{"beta1": 0.9, "epochs": 136.3, "warmup_steps": 1040}
Rows from block 2 of a small audio frame classifier, named by matrix and row number. Rows with one number within an expert belong to one neuron, the router's apart. Each number is 200 + 30 x the weight over its row's rms, rounded and kept within 0 to 999. All counts start at 0.
Before each expert's rows are labels from the 100 clips, of 14848, where the router gives the expert most weight on average: "peak on" is the class under the peak. Only what is clearly more common there than usual is listed. The data: synthesized solo parts of chorales (CocoChorales). In brackets: how many of the 100.
# router: router (model.blocks.2.mlp.router.weight, 64x192, trained with AdamW), inputs 0-191
# up: expert up (model.blocks.2.mlp.up, 64x96x192), inputs 0-191
# down: expert down (model.blocks.2.mlp.down, 64x192x96, transposed), outputs 0-191

# expert 41
peak on: silence (97)
router.41,157,204,235,177,214,197,212,170,222,200,200,171,226,182,189,206,194,212,211,247,232,203,183,225,297,207,151,273,206,204,163,180,187,221,201,268,273,190,160,193,195,206,202,205,203,166,182,153,206,230,256,186,183,214,217,157,241,205,145,218,198,251,202,184,206,148,188,204,283,209,126,147,159,197,200,228,215,246,207,173,202,230,219,157,191,206,174,239,198,191,227,207,213,211,201,265,198,157,206,237,160,207,247,167,169,178,198,187,167,169,190,189,167,198,198,163,184,196,244,201,216,159,218,206,233,205,201,213,162,226,168,190,216,130,195,136,198,232,176,159,196,182,226,224,222,232,178,196,226,216,202,190,193,230,187,205,195,234,181,230,244,145,204,222,179,223,246,218,267,177,207,169,234,235,195,171,222,235,230,191,138,172,156,231,184,187,177,189,191,252,208,204
up.0,205,216,174,180,133,187,164,208,237,196,222,190,192,198,194,207,125,185,209,263,262,207,186,234,210,166,194,176,183,230,177,172,144,196,164,232,186,210,232,264,204,148,174,224,230,147,183,223,196,186,231,159,237,182,245,235,198,158,227,223,230,203,233,201,160,163,230,197,154,212,221,265,184,218,210,236,193,217,179,233,209,207,187,220,148,211,187,241,205,158,187,206,186,213,173,226,259,212,210,265,187,185,216,227,208,185,205,203,240,228,134,142,246,161,153,207,186,172,170,225,230,131,254,205,217,178,201,175,187,278,188,251,182,197,155,207,164,212,252,185,172,164,204,197,218,154,188,177,230,225,200,189,211,180,161,219,202,189,260,212,213,194,174,279,212,181,211,234,175,215,188,212,197,247,162,253,199,190,221,195,201,206,174,223,217,183,221,162,196,184,208,194
down.0,225,223,217,278,208,205,205,182,202,149,181,218,223,205,226,247,249,215,234,198,176,164,171,206,155,205,190,193,218,184,204,230,174,237,193,207,177,221,204,177,209,195,154,137,190,150,214,279,184,198,207,202,197,196,186,208,142,176,190,194,181,223,170,216,216,152,216,231,198,201,231,229,216,218,242,175,195,208,221,160,206,176,194,225,225,180,149,149,212,175,169,177,199,217,255,166,228,196,164,226,217,214,176,222,187,259,219,215,225,225,194,268,181,201,164,202,251,252,154,156,217,190,108,174,141,196,197,255,162,164,239,238,197,216,193,197,191,208,218,288,212,193,228,199,214,224,188,132,176,164,157,219,196,199,205,202,210,193,290,171,232,192,190,168,201,205,187,209,240,208,205,202,201,167,166,161,200,202,249,179,225,228,232,171,237,188,185,148,223,188,175,150

# expert 9
peak on: E4 (74)
router.9,252,205,218,209,180,193,207,257,187,189,191,245,195,201,182,215,189,228,165,203,209,201,213,225,297,164,230,286,162,166,182,208,230,230,179,205,226,209,178,200,196,194,185,167,210,172,210,151,224,248,275,172,183,207,168,195,294,204,188,261,231,220,202,241,220,184,190,181,272,163,178,173,198,241,194,159,217,203,217,224,197,224,213,256,215,257,200,227,196,217,201,181,200,161,207,233,201,181,243,146,198,212,257,196,253,223,189,190,230,251,179,213,183,197,189,219,162,212,181,193,202,251,169,178,261,231,206,241,191,203,191,178,240,208,189,147,199,191,209,205,205,156,272,230,235,174,179,226,219,202,178,206,235,209,184,179,254,175,205,208,186,258,194,191,219,233,255,174,203,205,204,213,229,239,215,138,214,235,174,218,213,193,189,229,209,220,223,165,257,178,178,216
up.0,165,185,176,243,162,193,210,218,176,127,243,188,197,173,181,301,239,219,174,221,206,164,197,217,200,184,189,211,210,217,169,207,77,165,194,144,248,228,242,182,241,173,199,196,223,239,173,195,231,206,230,220,180,120,222,185,212,190,202,206,158,180,187,212,229,189,231,179,225,212,170,199,270,190,240,207,203,203,210,154,151,195,177,194,141,221,191,154,197,204,216,199,225,197,176,210,168,203,195,208,249,185,217,198,206,224,196,211,171,215,161,258,134,206,231,150,158,177,189,183,206,180,207,243,228,218,212,167,144,166,225,251,154,197,165,237,190,216,158,195,180,163,213,180,208,184,240,154,192,217,175,180,237,211,174,192,215,224,182,231,203,133,190,194,196,214,229,244,212,168,203,222,213,246,227,195,168,242,194,231,211,220,186,224,194,193,264,207,226,193,202,194
down.0,161,215,168,258,158,158,178,194,234,198,198,201,249,195,208,218,174,187,200,199,169,218,194,201,230,238,189,175,244,224,216,146,211,220,180,181,173,211,179,172,236,168,224,206,201,223,201,184,217,196,186,178,233,148,195,207,199,230,174,199,165,236,249,199,180,186,233,179,230,217,185,219,202,221,199,229,216,182,229,193,212,149,182,222,281,248,235,188,246,197,247,166,224,190,154,199,198,267,192,205,151,182,216,183,184,171,214,242,157,195,235,114,213,196,173,169,238,198,158,178,204,174,174,204,179,216,222,244,231,182,211,230,173,147,194,225,221,203,198,160,202,181,162,262,194,209,190,109,162,170,207,186,298,196,245,174,184,207,210,207,184,176,188,206,201,244,207,168,177,196,204,239,217,156,184,203,184,139,229,131,234,225,197,259,190,242,188,211,137,224,233,214

# expert 15
peak on: D#4 (27)
router.15,190,214,216,231,176,201,165,217,195,188,213,237,208,187,196,224,217,191,187,182,268,174,195,261,285,178,175,290,201,207,196,228,213,210,187,167,252,227,191,154,195,175,179,180,156,181,184,155,173,220,253,214,173,203,155,183,280,210,207,208,194,201,205,260,192,203,189,183,272,196,214,202,163,227,193,182,242,202,204,223,231,207,232,223,254,208,232,220,229,233,173,215,187,192,176,211,202,187,231,161,212,200,266,203,206,191,239,181,203,167,158,236,215,178,152,156,168,243,163,238,219,169,203,206,250,234,242,197,162,213,210,162,213,192,217,179,223,203,178,184,198,206,207,238,256,154,190,210,219,166,167,230,175,168,224,175,278,159,193,228,219,169,239,252,226,231,249,220,205,229,257,208,222,186,197,195,208,245,172,248,177,169,195,223,217,171,195,186,269,227,187,213
up.0,201,186,291,203,229,186,178,226,206,183,161,173,162,196,210,152,182,227,196,195,167,182,162,226,178,221,172,223,171,216,236,238,335,106,179,203,188,202,170,197,204,210,158,197,238,205,187,205,168,213,196,201,163,251,232,153,175,260,193,178,215,215,155,200,201,235,182,135,221,160,247,228,169,200,192,225,233,171,198,199,277,225,214,171,205,195,249,186,185,185,194,203,161,211,193,135,245,175,213,225,198,234,189,161,213,190,194,219,174,169,178,208,236,215,216,233,211,166,187,175,198,197,225,182,206,216,194,181,258,207,198,170,280,234,164,168,207,220,173,164,192,195,196,189,182,178,186,226,210,179,208,201,158,219,204,256,185,231,193,177,218,187,213,182,177,201,190,216,176,171,241,185,191,197,194,253,257,229,178,208,185,205,206,187,189,159,160,180,276,225,198,234
down.0,225,252,219,137,236,246,158,191,205,200,169,225,191,218,230,167,184,156,242,196,96,225,170,183,173,195,190,219,199,205,173,186,154,203,129,184,203,122,226,234,224,246,231,188,171,188,193,291,183,221,193,132,205,226,210,222,145,217,171,196,223,245,243,236,203,195,187,238,244,201,183,231,188,203,225,142,214,176,212,203,212,196,194,221,244,239,177,183,213,166,178,129,215,198,222,211,194,170,165,202,137,250,203,220,223,225,189,156,204,193,222,225,175,180,250,202,177,214,211,203,225,226,132,192,185,134,152,198,237,207,197,200,215,209,178,168,179,200,221,183,211,175,199,202,178,187,206,220,181,211,188,164,235,203,236,209,224,200,242,205,198,174,206,194,225,217,197,169,232,182,154,220,186,209,182,218,193,185,212,148,206,198,159,218,186,250,208,182,231,227,247,281

# expert 26
peak on: C#5 (28)
router.26,186,165,206,187,170,228,166,181,207,188,235,260,205,205,182,227,219,208,228,197,259,205,180,263,276,225,176,267,209,143,191,235,212,212,186,180,219,214,195,178,174,184,195,203,142,183,210,189,179,212,277,173,205,169,148,173,250,227,175,258,224,208,210,265,201,186,167,187,232,225,205,198,213,203,170,198,242,216,220,241,210,199,222,200,216,241,217,216,210,230,156,219,214,186,170,234,178,191,264,166,189,231,245,191,240,195,265,221,197,132,164,252,204,194,169,205,197,225,190,237,176,198,179,219,217,242,243,210,182,205,187,177,197,203,178,163,226,194,187,154,159,170,259,248,253,150,226,184,224,196,183,188,218,172,201,200,243,202,206,213,227,178,250,236,211,228,246,202,287,230,203,227,164,192,248,193,209,242,204,225,187,224,188,244,183,191,183,190,251,192,182,241
up.0,172,196,155,216,171,232,204,174,209,185,209,222,186,133,182,256,161,249,257,145,211,202,212,176,207,190,205,160,237,166,218,219,149,222,218,171,181,223,203,258,199,267,212,206,169,169,210,164,161,223,217,186,202,216,187,184,203,238,224,227,245,199,284,180,193,198,164,162,187,200,214,215,169,162,202,202,239,206,181,214,304,163,221,168,192,188,294,209,186,174,162,197,185,219,175,177,208,175,223,241,183,208,198,215,213,209,188,193,232,252,221,190,268,228,169,169,276,214,185,161,161,178,178,250,198,189,165,169,270,166,196,217,192,210,178,167,204,180,217,174,186,212,192,219,186,213,218,183,176,222,229,192,180,167,196,219,190,242,169,199,204,178,192,221,227,192,192,267,232,226,196,198,131,200,202,212,221,214,214,188,163,244,146,251,221,187,176,199,189,147,201,204
down.0,179,203,172,167,203,172,224,176,201,154,160,165,184,194,216,186,171,191,216,224,166,204,218,178,158,189,165,236,204,153,165,199,196,197,226,172,241,154,270,194,251,203,219,233,158,230,138,147,241,219,225,230,177,198,233,194,181,213,209,225,255,177,249,183,218,180,223,175,185,182,232,234,204,221,196,175,143,162,227,156,217,216,276,231,192,166,183,226,212,258,231,216,190,184,248,212,186,249,225,164,236,212,135,231,218,184,186,227,229,202,210,252,163,212,149,205,136,151,189,197,226,197,207,160,190,153,178,202,193,145,242,231,195,170,228,205,200,220,186,210,184,217,178,187,205,193,181,235,211,199,155,252,222,178,216,162,211,230,246,184,200,243,233,199,270,199,176,189,211,194,191,183,257,190,212,197,145,215,154,282,157,227,171,206,207,179,163,212,196,204,215,185